config.yaml
arch: "conformer"
model: "self-supervised audio encoder (BEST-RQ)"
dataset: "short read English sentences (LibriTTS-R)"
train_examples: 26041
n_mels: 64
hop_length: 160
input: "mfcc"
win_length: 512
codebook_size: 256
mask_prob: 0.05
norm: "layernorm_no_bias"
activation: "geglu"
mlp_ratio: 2.67
head_dim: 16
fused_qkv: false
qk_norm: false
inner_norm: false
drop_path: 0.15
subsampling: 4
layers: 6
width: 192
positions: "rope"
kernel_size: 31
init: "xavier_uniform"
residual_init: "none"
optimizer: "muon"
muon_scale: "spectral"
lr: 0.033
momentum: 0.85
nesterov: true
orthogonalizer: "newton_schulz_5"
adamw_lr_other_params: 0.0015
grad_clip: 0.5
steps: 10500
batch_size: 64
epochs: 25.8
lr_schedule: "cosine"
final_lr_fraction: 0.01
warmup_steps: 520
weight_decay: 0.01
adamw_weight_decay_other_params: 0.05
Rows from block 3 of a small self-supervised audio encoder (BEST-RQ), named by matrix and row number. Rows with one number belong to one neuron. Each number is 128 + 32 x the weight over its row's rms, rounded and kept within 0 to 255. All counts start at 0. Numbers have three digits each.
After each neuron's rows are labels from the 100 clips, of 14976, where the neuron reaches its largest size: "loudest" is the band of the loudest frequency at the time of the peak. Only what is clearly more common there than usual is listed. The data: short read English sentences (LibriTTS-R). In brackets: how many of the 100.
# gate: first MLP gate (model.blocks.3.ff1.gate.weight, 512x192), inputs 96-191
# fc1: first MLP up (model.blocks.3.ff1.fc1.weight, 512x192), inputs 96-191
# fc2: first MLP down (model.blocks.3.ff1.fc2.weight, 192x512, transposed), outputs 96-191

gate.424:104151124108119209101112180148067087151120074136144156148140110103111095163113112074152093110087131179165161092096175136081146183159125149128127157147071111125089121138114103122140146160095140105129089105122136163115156124147117144127130166143142150059160140219085113128124055147144119171
fc1.424:136090158114111107120092103099173146105069194126131113143167165174140114068159193183075117112153105092085104145149111077197177099135179118181133191120142144144148116108118158139122136126139134143103131129169081148125154102105152168159115099093137064162099167074178111156141111097082140081
fc2.424:080127083140109081158068103094149117077078129098196157087152155181150100070075118157095174125104126136100177119135150154156094186141115060145121153103136158118108145139122160149139105120042196123115158109101149130102097130089137115128159143139146133177078145153146210119119164070214104114
loudest: 500 to 1000 Hz (32)

gate.0:106141132155125105160142098146124160105119096144175117108083138128093157125157137085153203162123111109054170091097160111095099152153146091130150108157178090137107142112127108111122167125101082174126152181137127118134111112059146131134099153186141089099157134122134103083088172134133114120
fc1.0:136120121119099145087148141131136114168130147107091119171153125120156120097118103136100115068172105126191132154150111126143139149096143152138077125103073189138141113148120145151144069131215143103117117099105103111098145156195089122128136080038160133128092121141144172183142105098115124181
fc2.0:150126121097133094132080096097149093141071097133077117079152138168134121149195109129135115170099120127116144121147104095106107147119108183142075127106112162114157112170071177132152153037140116128137145157114124100082156141150144138137079143194114100133100154078149142106102098089153107109
loudest: 4000 to 8000 Hz (31)

gate.147:039087133167118105113133157081135104160105135110131110137170176118118119116185119134068140125129172150115077093138154119102180136102128159120195106168147144111140152159106110119111118135124147173145173129100161138110145135151114150090194139123100072147097172138136106092136129131144175104
fc1.147:093126127151133146099138151123119164124117190120123129112090120149120136125197089146105110097112129161132133108097182145089160171167106116155105128158155153153128132140179096092126141152167158118148178079189161096144147121204101120126117173178112111082133103141097091074154085116098138096
fc2.147:129097113103049152126102079135129181155084136122130109062123115113062151150102090126114107129103138125180050066129171099142129135090172078129085155141183149136155146146211112095111146167088134197110151136109112151159064087123100145090137090132078146147094095084122105075122125141104095169
loudest: 2000 to 4000 Hz (31)

gate.41:109130124132174177168115075102096151134117158106088093121193136159144155073087110157192156124139113100116109138149109094116111108103042122117105096161133155123084110151106151068102122126176157124148164177129153101114085132195108188143073089092106131176124162157102084157150159079117157146
fc1.41:097139142136140159133092102114092145125085130125094109141136170183147177073113113160183204137115121133155112131122120156098112077073059106090115123183130112112089102172119128085096132112211181110153171131166144116106107136208095150165100090113142174132099158150126077153130159110111158151
fc2.41:206158117127165119126087140112112099114105046140083125097181156117069157094112067096132180123127085127167159109148111131109135103129138183116064068149151142167100081172133088130162144224152141118095167105137182157101154085070131141074143132132111147173110151113133149118091100117172150223
loudest: 500 to 1000 Hz (36)

gate.446:100143189152109110153160191130083180088083091112144165129190140156087074144113144143160183126131093099139153122155020171095103127129172148112149150129168180096131111198081107130142128113177145099116122096122074152107139105157202138108108131121135121143085063124179150125184150113174074102
fc1.446:111164116142137136120195177099143097153139126123133115110113137072192089134117109132167145069199107028113154117100126080080143115204102142108159141154104163111145158156121123157098158099159170138164153095099092059133106159124087097164167163132137156153107112109111151144140161141140077130
fc2.446:112182150096109093080113148141068145155145094123179139134111107138135140093065150114123131099148109141149183153129170127135157163129064144118111155135122134105163083107144188169079154129169140111186125154185107140125135143176175077122164132101133094122158074100144111137092118098097142142
loudest: 250 to 500 Hz (35)

gate.508:117132168112046107118095086151081128127228113159166097141181140172173117139179133151074119179114132118122132086177168098126090137199123166081169096119147166169128145118106046142092154070110149140153161128111144101121112098162068147142083209125138101168133148091133132104138102130137149152
fc1.508:143123093145177133132144167103160130129031133106103165136064085096112121104082124119228116081125116155124151181095072146157158060091113115182088145107110127087137145150131196108141117207132098103115098161131137157137171153116162134111139068103107192078123136183129073149152163120115109073
fc2.508:126121125226106129173167128030082107139111226152158121071145171074118136106088128160128123088157095147187145110154096114094139152064140133124101203100149083139175113145168114149173162147135101072116086111161123132096165116067123129070131069100129172100124184126153107133165131091134068170
loudest: 4000 to 8000 Hz (39)

gate.265:122192058137102140124148115063078094104090147131168065131154147110153125141114121092182123146153113093105126127082140143129085109174151193121171170136120070134074111196071220082110142107145107150126058140130137118109132144097109151133134165131097138116107095113194139138101091093097141151
fc1.265:116086179102142140143119129192182170161171118131058194102092119120100102128137129156071156097121103182136111157162151117133156165092145074141095086125145221103142136097147043127164127128114178117123154118138152140156094106183118131155110091122156127139159153103067123136176147199144126127
fc2.265:137026162123105087102169114147166161158112171100123109132086109078110099119166156151101107124150086125104143170126125131104158147138066141180118174139108123066160091085114099133085079148112090159132089075191096198169140159120118127101069105171142111119139141172100119144129100153113122123
loudest: 500 to 1000 Hz (52)

gate.211:191128104183071127109099109125172104090067120157046096126140177158203156110092181147209189119141141122138117171124127095131142092157166207111122149096093104066091118150078159134134179082142142145129137142110099057108175114082122143146153151110123113134079124124176099094126152132164147155
fc1.211:078127161072172144150172152128077146161177169162188145111132084090069096178155098109073067146100080147115162104131139155121098143109105051157116057154162141218183108109185116136128092142124101122106130104164152175170091116173121154095084128148151134115162126130080121160143101136105131134
fc2.211:105141157100096157094155175106182111160133133156126133120067087093084121193162115133110061090131082129133100126191127116081109102135082072166105161193160143162112100106161133167112080132159100113179116120128106144158151158137159175131081137121193187107160120114082114128109113122079139083
loudest: 250 to 500 Hz (28)

gate.122:090145118129125080129187133123097142125187161079129141075118138112133143150122133131124121151146144121087157143120126100124143117076095097074093121199148066097111158153058099137159128174164086076150125128135136156115126087099197123115162090121090144200128110128147125164083181082127136113
fc1.122:111098172077143161098116135204102109079149145177112120140161104198146161135067131144138094103109168079069093141102141111167129160113171081163123052128106079155141118123103102189130145129132140136113111121171138168118084084116187148119137123148100174153136036116143170156153155134125101138
fc2.122:126083082177133132081108072147136125087061112117116113114154098149132093130086184175089158097079166104123130059110114158118156071119178178080133172161151181164107094114106069170121096161095133110124147170139154085077088120135079090104125142090145127156115169152150140167096125086178108142
loudest: 500 to 1000 Hz (34)

gate.175:145140046137095141135136143147178158180160161142091113157130103139132101134100150105075184138130116150082200090134127137124145115193076119131134121128109136181075125104089094096103166110130119172109176085159128124116137150139132145150114120142073125146112136137146140127144158101130173118
fc1.175:092157183103162095111105114128093102055104078120142122102120172104131150126149092124163080116137117064191088206111129111107126130094203127111128124137109106104160166127170181146132087159116144087131092167070115131152133105106126128093129127113198123110157100153115117131093108152130127130
fc2.175:100085161139139125097136086099115145169148137161118203090124185177069214155107137141157084077170175133167169202110123148128122137110136129109101135119139133154123142074104182135154062151135093126115078137152115112183135134109206115117084137132164112136198128138159109097159096167145170067
loudest: 250 to 500 Hz (46)

gate.380:199120081079136102134099143095148100115083127130124099109133114146118095144086211082111151145165135147108141126093137182158158147187136115114169133163167132216144121109108131147094173078157122113100150058150121133105072133110127125139103102154090089080149174142169099124165130116146132204
fc1.380:182094054090166084160128141092137104114101147155122103109160116127124097146089221084107156173148108133115160108089143165160155150172108119100169143172175154199166160113129151149094146102149118124134160074177111095106081153113109143073121118133113105114128194127179092126178120129137114196
fc2.380:110154127093160103171101131083132142110081149072152096106082088148149134104096137113150143132094102119087095157065138164129172159116100154106150129174147076095115068151130095140119142095101143096116181129105152133134135167128089172132109085151061168120072189146136124156104178121136197189
loudest: 500 to 1000 Hz (30)

gate.75:096111087188151164125132084136111127083104130175143076187098179131112087148117097111149147147085053177103126105136120092160146151127132154154137145127097186169129127140088135142090115141229133118119150094215078095151112144128119147185141153133147118159116103200097121176092120165111149129
fc1.75:089103082168162160126137128155116116113124131195123095174106171120101115135141094086135139147074050176132103101154130116144127141123106133160129135111115192158133150150074116145096094111207137131150151084192074080192123158108103124176125156114137104165116118184121085155118104164076129140
fc2.75:130128116123145106068112140144147116110073132115126097101178181114088172107174047097147111155130088141163110059189099101144104151145134143113085092142169173067132094102123100124092123124090193110138118115160127134099149115071131093096181151105059088133122125175123126128084124137084098176
loudest: 250 to 500 Hz (31)

gate.37:146167154113079127152137132168111122120124189158115054135110151138115056137153153116109097147118131110102130148136164138114159113178123106110113141166142193133141221130083169125131123110101108077075190185077159159120127159117125125086095092153099143155098173121126113164150128076116116184
fc1.37:149137146094174184157106184066106040152086155103144051126138123152146144147096142151120113108098108116099101191117145125112109088161097173088131153160135151134163167132100174114138121093108138108159163203165100073170114078112125089122119107170124172113106159144133080138147154118143127159
fc2.37:071058210099159177124159089071101089150073171151121075174106103125154075081140144049139117117144098114119131155138150134138181117071090166142139159122131079123112077131135113098189167048188151125088154148147107151136131118116166155181087102104159101103137174162141152163090116132166160163
loudest: 500 to 1000 Hz (29); 250 to 500 Hz (29)

gate.65:169200104121095128076136163080112136138147191149113145109174160159175125120119122110081121138107096100159068084136128132139078133128147167044117109157081087040104152144111121158199166147143065195119098105100199094150046115164065123115196093129162139156140163152132103138150076131138125179
fc1.65:172171104128121170057151158074139139160162183138131109103179162152165125116102137139083100162121087108172066082140128164119090127139153165048122125166079079039102129133112110144192185126135073156143124126112199086121045101162116144092209119142141131178126152127130090121138077127126127153
fc2.65:177158157155119154103098116093088112162159131136086104130124152203101155105120085178135131179133176122143062192151142121107098127119126152100125110145149096182134122106112144097186166132204109158189192127102079114127129154186138068144111083082124162163132113136124115135140123130146093098
loudest: 500 to 1000 Hz (43)

gate.473:128124118155147079131134111138140064142135103156099118166149138105096115045204156127057116144105097144118164108114147148095149114176139124155068139110113153160091160120118073063147178104096168138122115109159171097187106110146114218194116150187085114128166140143100081165134119127127149154
fc1.473:084152141114164061090088147190186108154120077120121135169133147112092043117194138122115151112101036144147130159173138117162127091136100099131118110058026129173102073132159089128203111103090167172083142109115136136151140138147066157100138149150097083129125152152162130175123197130133119121
fc2.473:155098134143090106205148111089083170114111164158120157150078116128139155176133127119145135130112101150065104074062146139163145102121173165067166171170119132159168131138145064094151136133161106165104056130107110099109155145154114130062172080046090148140148119148073137099115175133116169103
loudest: 2000 to 4000 Hz (50)

gate.339:159163060129125110168181194121098112133187127103131088209116126093189055126122145126123170130155071125114121062124127132124156110154105121129128136147193122143109138143095112179084105073099125127111096115128102150164161110157135093130114087117158120088104127080193071142157170188113122163
fc1.339:107171063122104070116177190104128077202133138121139163246090115096141113123143188104147139149187046167135152078142077110136106099145139139066143104116129189139127137128085143153087078061091136152126116133149092142159154109092130142197095105087158147114114135093176122125126166164075094122
fc2.339:120156107106143155132111177181105088116133150037195136189087110112147098136150146170171115160100120208099152044138177090049108110091126124156123184096137136091127131115123110159125129073151139140184148087081142155137120135144167106146129175154108116129158109082143144115122160069162091142
loudest: 250 to 500 Hz (52)