From a checkpoint of a small self-supervised audio encoder (BEST-RQ).
Data: trained on short read English sentences (LibriTTS-R), 26041 training examples, 25.8 epochs.
Rows from block 3 of a small self-supervised audio encoder (BEST-RQ), named by matrix and row number. Rows with one number belong to one neuron. Each number is 128 + 24 x the weight over its row's rms, rounded and kept within 0 to 255. All counts start at 0. Numbers have three digits each. After the name is the row's rms in percent of the matrix's.
After each neuron's rows are labels from the 100 clips, of 14976, where the neuron reaches its largest size: "loudest band" is the band of the loudest frequency at the time of the peak; "responds to" is what is common among them. Only what is clearly more common there than usual is listed. The data: short read English sentences (LibriTTS-R). In brackets: how many of the 100.
# gate: first MLP gate (model.blocks.3.ff1.gate.weight, 512x192), inputs 0-95
# fc1: first MLP up (model.blocks.3.ff1.fc1.weight, 512x192), inputs 0-95
# fc2: first MLP down (model.blocks.3.ff1.fc2.weight, 192x512, transposed), outputs 0-95

gate.404 133:138125122133088127102120128089115141147164158133162149123195107142138104164099130160105116154107107109175144120154140132128142142127120113109119138097089124128123101144139130145122119125113106176084174113138111152160119131134121123136146099123134102174119177109129088124148063136150170128
fc1.404 130:137134107141117126139156147172149134130092078111114142112143164092088168169148061130122131111125145158098138127116119118095059141145116147119128101178161179113163152130094156144105125108150091098133114159143126170092093124146125110119130143136130137152113109124125190164152144147122113151
fc2.404 126:170113135135088121158155137101154153165120131082086138134096106122156176100098090154090094151157144113075102104087159156127101131144144133120120107134130175159144148154140143135086120137121140091160130104103130146110104128091134123140125133121116131129126115143148132133106164137102071148
loudest band: 250 to 500 Hz (33)
responds to: voice: male (87)

gate.187 125:120119127125110107143129102078169138130153123139136121166151100171119132140110109144132172135086137106121072129117100109099149133113114136171138182109129140123124131074113131146154093148108164071127099146132138113139100110124140127116118135160151117121143136134112136141085134143105153129
fc1.187 127:122158106120160130117125161163087143139131140141132145080125143090113145117161143107125086132169131158143175144159159159162104110153148141102153099150110117126122111167129117125107178129148103176135146100153134145122166122128109116121148109100109117137115127126132129131190122108152104136
fc2.187 142:077109125109152063144110136087102143117152115126108126095138155133158159148132136132097070100095110136122141081143107108123092136137142129126171118156150137153067158115132130144101131112099130171125099138112112129123112173122158141139174115117107165127140179116130128099151130132160094108
loudest band: 250 to 500 Hz (35)
responds to: voice: female (97)

gate.364 119:115109151129142144129109191130117141132093130088170180089130125102114134120156160109116114141138171133202127124114159112146144096062123126148159147092135181110136124064132119126091202121123125151097101134171126119078146158142123145134151159151159127074129144130137104152172168100137127128
fc1.364 116:153136104133132123115141086130141131106143130174100084160119131154132110119105077149147122118106098120053113130157097153095110131198103144108097110142101075151127139189117143138157086153133150081160132140091123145170087095134142115127121117121116116151103135110137127115092109146109120140
fc2.364 126:132157132162094110117145144127134108139103098145108138085143158111110126139109123134151137132100152108091140109144167140101112136143090126085111139148120104173099156138147085135110108145107108111171143149135129101129141165116109141139131173147175128188094118132080124178111133140114136110
loudest band: 4000 to 8000 Hz (69)
responds to: voice: female (91)

gate.146 144:110156130140140143128156124082094129107109168117101115134123106133137148169162134107096120122135116084187113124171144147147116088108130123173152114142094134092106175120102089134176137113106136102136128121157101168142114077113121150098121114118117105110174108133166144108166162154137125120
fc1.146 138:170096107130137098120164125083148127151115126141147134162125133126082115072126132165122134118077148099152114128104122130134114138117151098128124134095171104121156127124100096124106127114112128172069112158081147114127151148145122127115160132119169136146104159135119113163088123127107115118
fc2.146 109:127118112136126109152165131127139121106137150108089143137085130160118117090122092118115135168111185165152117136130141135153109111132157104176100142134153140155151121111118106147114148143117099115086090086109151125168143113175136141051167148142123147143085156151086105122113097107105146139
loudest band: 250 to 500 Hz (34); 500 to 1000 Hz (26)
responds to: voice: male (78)

gate.427 038:076127099156112166126129123124134119099136101107143138029142143144138138112166128094124141139107149144135105099094152147155106132077129161185126136140159119069168138126103133108188104143153094098135158082145136166146134142170141146122115122148107087098129120109141177155130128161138096100
fc1.427 039:083125101133122168137135117095161141097154102137175126045147123156158139110151114091118111127121136162136072105103142122161100135094130153195135142142156131090159145134100142091179096114137115081132120102113158135155143171170141134138113130151107098079142120119136158146143119146137080118
fc2.427 042:104120132122154151147097130159163141135129136124119097082146155136138163094109118154137125055098141133166104139130139105159115092108114107167143135084141105089166106113129111105152108128163121099123112110150173121155144125101105138144120155119093150066123159131137161197149164158127123115
loudest band: 250 to 500 Hz (63)
responds to: voice: female (100)

gate.191 068:065169110142087133143120128086161115139136174138108138091127133115144143135109096114113095098126172140138131079086109157150116107119109146198156133118136137087136163130106115094182121133137149073156141107166131143112145130135119107109055139157082081107151130157127135147129155133098130103
fc1.191 072:165082150103139129113145137162125172137138094095139146172152136123120116129138158170125149155115101126116131188175139102124134160136152103055107113134112100167123092110143153154068127111126145167095124165105132110148114110118139141136173111100159181154101130102117128102131108114160121143
fc2.191 072:153137197114075098120130141129125123142122125104130158155119130155106095146115164124131127187175136149110149142118105127139149136148155119112124136129163133150132167130107138116128105136069109178076133133114086144100113116124118096115160090109184128156140130114091098033146114137120119153
loudest band: 250 to 500 Hz (55); 500 to 1000 Hz (40)
responds to: voice: female (100)

gate.486 129:148149147139063145104114099113140147154132137111104125123136102117124109160146104112131111092141111151093098145116152101092097091118133133097138147089110108146133120135135136159103092113111139127105141103163098136110150166150083131174147148106088176111097102136143104132117132144163102119
fc1.486 130:131118127099183130157125149094128122105139105124162143148099125159090171107134104113091169134139086099180186129163124126134119153144129105145123130156126123142082109093125122111116104176115091110160096127118098101145134132108176129096114106127136088190133140155091135166114127128094134139
fc2.486 110:177149108127150129122121116135145149127129083139158130146134090118103119093143142101134141105112110126196139121122113071145136148136111099154136076122155096142145161080152142103107110123119135124149121153125114113131136151101113173136129095130150100132112188149120157151121145071105159128
loudest band: 250 to 500 Hz (56)
responds to: voice: male (75)

gate.17 146:124125137091115100101144119132136101148168127133142130111152139076149129158129115103123135150112172125151143093131150137145092138156131149069099125121142127125166172090100127110083107135164118115088161158107096173147109101103121181145140143098115120111103107118123157179148115172146115121
fc1.17 149:126106123092132107085140118128155108159151126138134123107150139099138114154115127104127130155113178138150140106127154119118083132147119138077110123122154121129174166116110120130067101149157106123101166151094114175153112094111117192140138147089106105107107110103133140177142119174141115119
fc2.17 152:114086102125136116103139128158154058125141134117146166111124092094067151153105090142131107164159155160144116120137128144114090082106121093142147131143167097155135161129124160134096111145159087102124129170109129110108115119128132159143157155149146156100123106126137125109175151153123136072
loudest band: 4000 to 8000 Hz (68)
responds to: voice: female (91)

gate.414 040:112173144127108118107138115108122114083090151147160146118159123158112129145152133096115119113072125132141121106105103161175151109074130132122152169112153150073151137097096148119179144153118134120111130108149130142172099130130083141088129147155140124133139127150141152135161126127103130163
fc1.414 040:118095127146167113155147087143096103167138130092124131161106111120108116138110135170127120159152155112140140142194097100136119146166143135114103102152137089129127116123123078126079149108115115140171090176151111128112122154106162117171128108161105166137120124122113152113137121127105126107
fc2.414 037:130110110132171110134132142144110122100165125126094106115108168119075142162122107105102082173122166122099180135149120102148111141125109116127106100156149099150170102122148124105092145103135137138188120119118097078110149158112148093163156137166117157165141140095106155042135147105123161140
loudest band: 250 to 500 Hz (79)
responds to: voice: female (100)

gate.62 113:151111120126172096194092128142105119083073094136110150151154133106171124151136143147145122152146132088118145155106134122111109146102122134128144131086143151157151139120116178143089128087093131159118139123088153133145159142091165140119108124132100144139124078169153106112163130141136141087
fc1.62 118:113143165158095107115138122129155128181131135128145085106137155172138119135111137145147085149112133132154116112136135116087156100121111110104110110122123134124133088136104124164153134141132111101085098129072119133160137081139133134140129154103137160152151122129133105118132125088143106173
fc2.62 097:123184163152117171131123156160116112124116185114150128141128110083103116084126114101146099156086140100176144068120132118113125101099110126101129144107101130131173133159102112148107113188147083106115152125127094167100164098089122116111159131144135127156122106093146115151102116144127141118
loudest band: 4000 to 8000 Hz (70)
responds to: voice: female (93)

gate.462 112:138096087140169204132142184103145152118144154127095140062139101115117168123137121131097127111092127157154142138107157107114134163134116113196172071160098157138110143136111121103144127118091125120126086092141102163095137136127144118150057169154104123088142140128143167149103124134126122101
fc1.462 116:091160178138079042135120081147133098149107098118168130198134157114146112148105142149159136151170109095113102129148113150153115115137129128073096175108145102143131132111159144148091112107155127141118141172104151091155117118144115145116197087094144125160109111136126075107143145113102141136
fc2.462 116:109135173162103131101108134125119131185130143123149118178078129147123124135130112127134146189124096150142161111156139147100158132114143128081098144140140152128125120143086151160110132174107113184105142116123116149158146116151173103086186116132150122169119064130110112115136084119078117151
loudest band: 250 to 500 Hz (61)
responds to: voice: female (98)

gate.315 156:128098132135117128096120148102083116155126154122114096081091096174120102150146122095134143104100131092174125118140143164139162109099150111130139125142154173112118116124123103115131104127173135138106136090097148122120106106132142155116174119149135089158145111142162120164189111131191140124
fc1.315 143:170112055127135143119124130150131137134103179155125079135123158097062110127114132088169123116121143124156120122113158139151117111153083171130081080105167139066132141097092104119137134136148082124147127161081129159119127125125145141154127145143120129137110138121138109165122131091139145137
fc2.315 114:165102087149139152165159124115123165138094134135119124134140171139097139150108095124134098105087151166135149107121157104133079118104115167138141120119162130125140080126116085139161116100106083115113145128138143138147128101137114083115111115066101170142132145149132117120146122143106177103
loudest band: 250 to 500 Hz (31)
responds to: voice: female (96)

gate.163 023:137094163125118158118132132127164118137110141103150089129153136120143133141146087116095121099116165095093133088131119115142111156150120094133130149128123126126110141114151074194106073119095139087121143133117091109119115139088154130173090150154099115171160102150106165136115081169121106144
fc1.163 024:137126085123129174136117161104109165083158090158083114129132147126112092082111165109156129165116119163132131133161100158123148119099115112132145152100082090108151182122113142081146125152120128141122116147125147151093130115169126177098152090123153101091118145128167080105159143135122087132
fc2.163 023:083149119149156138112105113114111117131174159103076156107117166109150114102161128114096096155141117131110122111154146133148135100134166102127092156123157149137129082124155129108148096121123125162158139136093094155128161131114123147114133140102156168089128084108147132123104132087142156119
loudest band: 250 to 500 Hz (47)
responds to: voice: female (100)

gate.259 124:103191134159143153133149154116133099118117153119105135127128161143159127180135092168114128140117094168116111136152098146105132151130134132132142145108099129095138114169070155127133099083114138121105115123127132112152106166113126116134135093147115108132134153108166135114136167143109099103
fc1.259 130:163081111112129104128105116154125155118161092146148149120129106108079114081137142087142141118149180103120147127118151114164136118135121106130108137124136132143127145091200115112123147163149129135161129124139123125082131094156134133123109155114114120128118127140091142140133081111141121149
fc2.259 125:108115105114114106128121144101165090115128132149113143151150158111108142138111132106118097093131119137175125087079144115171122127129147134130125107176153170088109105116155111090122136101120078134137130128112160162104090141112137126120137122120145125136124149176119139182070193112119119135
loudest band: 250 to 500 Hz (53)
responds to: voice: male (96)

gate.148 113:138111104149130131147117117124155080151111117113168128153158093106100142152099153095096157099147111125102098098096103139106093131136107093154138107082145138108114131122111141143119125140103147107135115091126141098153133167116103166171058157118147123110108098127142148119093130147120166126
fc1.148 113:144101105150146139152108118118150099162108116116170124151170106113107133163099147103112153105142101137113105096071100125090110141137110083151149118091156120096100125129115150130122121157107140108145109101128141105160132172130106149169064155114140092124115094115142159125088143120121164125
fc2.148 125:173151093103126173109167127150157106120058144145162127149126090160124087120093110094127147123151134157153123129162117135138156142123072151127111101116130120129140141179126120161153152158130139112165169138162143117146118163103106151112087120132083121170145121140114137088139124131133144133
loudest band: 250 to 500 Hz (36)
responds to: voice: female (100)

gate.317 078:114152111117146127167124101135140136118116082131143092120163087133079128141140114100173129195135108127159162112111122156137132097118125134139087130105152097125181104086127111096111131116077090107136193165101130163128142100131105172138127108156107147116138133118120144137124126137165149148
fc1.317 076:152096138121094125082141139123100126122145143122118159149111165118153138105124143166082133067095158125103076146118149138127140143152142124107147122157119136170084144168150127186151095138178161157112088088144126093128098149116153068132128135123146121153124123127140130124137146110110105111
fc2.317 077:141101167115107155119115133117144128115161206104158131102124139134206130095105119114107084088111115098105151119135141134148102163150142103107143111136098131112096157123125086122104116119190155111120147097134130078130129126142085149136117130114138071146102114147110077118164154106118138116
loudest band: 4000 to 8000 Hz (26)
responds to: voice: female (99)

gate.396 127:082110131132128123100135127138118097145143138123137178163156105136149123135120136144104116150082158081138096141113150095154126124100115109152123093134153135115155170145115137090129098176093160146128148126115142132160119133110111131106149170126113137112165157161129117152098089149133154111
fc1.396 116:170135151116112129156130126148156170095133121136138069088086159120116146104137130102151134110145085191100171135139067136088140143165113140120142141145130130152113090125166137171124162105128090133111101128153124095128144107159146140170104096129142141158102116121135138117128144085118094135
fc2.396 124:145120145144087106109098103139071134157063114167164129106123116114138126118127158111144106107161148131085167163135104166089139153119127138107076104129122151139122098181097112127118121157144163111150143124109138124122115175154162141150131124130136100142132141166104107113109133143143117110
loudest band: 4000 to 8000 Hz (27)
responds to: voice: female (99)

gate.238 124:154119082144126140148148127117107108138106128128177104113136096138138147126116111105125172172117120143107092102129077163088128163137106095154123149125076136128196150149130141132169092169095138137154142132117085156114105118142082147155159124107128133129117108130147159130127149158098122096
fc1.238 122:177129173155103112056143168134174159091141100118112193126144128109124087147134161141175131144086091082168096139094145117111128132121184131116099130104125126109131139097137149095093131134154116109111139158112153115129125113128128128136131123125132102131161148120091085154108089122138157121
fc2.238 106:193156123129115143139140129132171103116096138132124112124152170164105136142115145137106163156112099087116123164114140106110089127152174143150141168099106102117121143115125098114168160108109148143104135147147106132163129093159125097139114135139122127141111143139111143117128128140132188116
loudest band: 4000 to 8000 Hz (99)
responds to: voice: male (78); the word "of" (25)

gate.167 099:089144104163139134129163146098144106125129108157134090202098132163085123104100171102145136096145120112140135147148126104128120121076122118137115113122146120139121142107129127130135125115091102145095103164141104133152113127145146148066162198179122115140156147132149110140140096116108094150
fc1.167 100:096135148174151121137155160088118107115111129117136077184135111168128128102115118117195119118156133087142120119168139112141154114062138143158160120111147099119136131104148094143117106121119094115097084148111103150165112109132135154042148199147156137171142117126137121132123150137108113110
fc2.167 101:084127105124156148134115092169133153122160107103119131132129123159148157117122157056105119110128151076148110104077142154130119114148147140082157124145135135139159135126101110148151138134114132130134047129105113080100118115167141144091122150123149166105107102178101146115123118135127117130
loudest band: 4000 to 8000 Hz (84)
responds to: voice: female (98)

gate.260 107:113101135127121150173145124140147095105087117148124129169145103127126143086120111142159112119119162089157133116123145134111127090141134102145148113148137106163136098112161135144142141132146153086102086147088154132107103139157103110141121130146100135081135116108149119093154125191111152126
fc1.260 103:154117111139088163149165140135141098108086129163132077121150087112144125096105075141140128093149133140132142124121139131077141108153138117113157056141107074140152109168147169158149102121130138141115129137135120138111117125169139127143135123143128110082111142100145109157172141194153109105
fc2.260 098:090123149116122076076126102144113125140108148108143157142181099129101099123090100167128146154130135156128113151118147154148109141138121104136149142184139136133128115175116153152113126168132156144133116139135136126182114163121105118136118167174128138096129110145121110106120129181137098120
loudest band: 250 to 500 Hz (79)
responds to: voice: female (98); the word "you" (36)

gate.178 108:140143144156122123170060128116147105084098180165138103173154118133156157143159111134143126129162149115130118092143118122139148151096122141124132089141106147106123132113125108120131140100151097176118119131154112122081121120182162147120102118148118102116136125130124102124168166150122105142
fc1.178 112:141133127156111140157075112141150107071104170155156119173147130137152137135166094141158127137157144112125132105152111113139147165104085140120136089139133149113135146132104134135128150105152104182123132111146104106079118127141164135132108111155124110128118123128131089135171161155122103144
fc2.178 123:073122108065144173108105127093112131151118180115138102171122126132094100119172093125131142091132132129180110144126090120141137096140143146072121112121134066159111111106100141154095105088150132145130106145116161156147133129117147118101116130091140104134142147153175144128130133093111108105
loudest band: 4000 to 8000 Hz (92)
responds to: voice: female (91)

gate.70 066:151126104165118167154106150130111100137099124140120150086127070093139136140118106159139134143104122155147135163148124090126133076115128092141121103166149139094173152140119148116122173119111115163177116145139167128143159121113132170121165126153093128098133099099123127128105147149143118075
fc1.70 069:113126128069135075102142114120143148115147141125143120154138172144129111120133143093126110122170144105109125109097135153132121176135142161111134161087115118152091113125148104136147089126141160107079141103102074124115117129153122096139096129101154143157111148146143135113154122082134166177
fc2.70 069:090133123126073136118111137123124097133115161193133158064138122085118124118170129087125113165088156077090153147098153132128098136152123116111113131119115167133123155140126115157169110177137184105122098119127117136131112150104139102158141117154128095141116102120138122125119089114110167099
loudest band: 4000 to 8000 Hz (38)
responds to: voice: female (100)

gate.265 111:111121151075128150164133110085103137133132152160125133136122114169139118114135148109117124074115091123116137135174147164145131129118113154094169124163090114139134110160150136132100113095103118129126142132157106119148197135110150134120102138151087084118165161153154149087148154145146132135
fc1.265 109:134142124161139119086150145177141113120119105119123130116113142061097128133132091124135144181144162134129120125105139086131142151136137107133097123103162149109115137094126119111163142149161123130120128115090156106112086130133105128125170106118182154120086096111085111172080104104104128128
fc2.265 114:156100139132122152135150140139154125137157150102157136130129141140092113111146102125134126132107170146111123109111144110150130122092137142157078098187123211133108124107121111126151105154108128135098109163111168126103103078099135096142190148147142177149122117113103105165151113112148118149
loudest band: 500 to 1000 Hz (52)
responds to: voice: male (96)

gate.95 062:100105141135132103129104101150139094113176110128103071125116124096110120113115138172104147131116129127126128130109101118128159131108111130148144089095125137101170149164100090123157125152155141145174105083152104151145162144124193137152134123143092137080126098138098153135109152134151074160
fc1.95 059:095106116184111117127113095098129160142129120123110103139150103120112140120139131155108138101126115085137102095131108122136144133109093108134136111120097151089108160131167113139102126105156152103182109130101129147095117096120133114165121129133094121087163151089101142138119165108138120174
fc2.95 056:152114130137124098133126117101120132110137130125139137114079106104127106162107163142132134135144116133114146141127143129133167133157148105123120148122146131164123085133116108144148129124157172082147136118137152111124116132142097116143130125132111137107115130139119204117100134136141143132
loudest band: 500 to 1000 Hz (32)
responds to: voice: female (100)

gate.151 035:123111139126163150127116109134134087103099154108164106078122122149107129091125172138138122101139128141141174091157148105146148067128077114114092061113118111122136137127177149187115089153107114130113124146127166151157172086144163135120148150162116137123162140116157103154100096125106150126
fc1.151 030:152142118119143107118130121121143117139142140122124148162154121128159169081120104122145155145130155112119114111132137140121151142125088093108107129093087134094124138109155101099091093115129108163166141121136190108122164110219127106141078118111162135134111144126129122136137147117151132157
fc2.151 029:112112152160111140118136179073122126147085128141093142122163144143120083164101109111122165113120079179097077129107121137141114125101174159117113097118155139118147125106103061121157138072119122117126134089098152112109178150147128109080137106130119177146097092147082136118113096145111152083
loudest band: 250 to 500 Hz (31)
responds to: voice: female (100)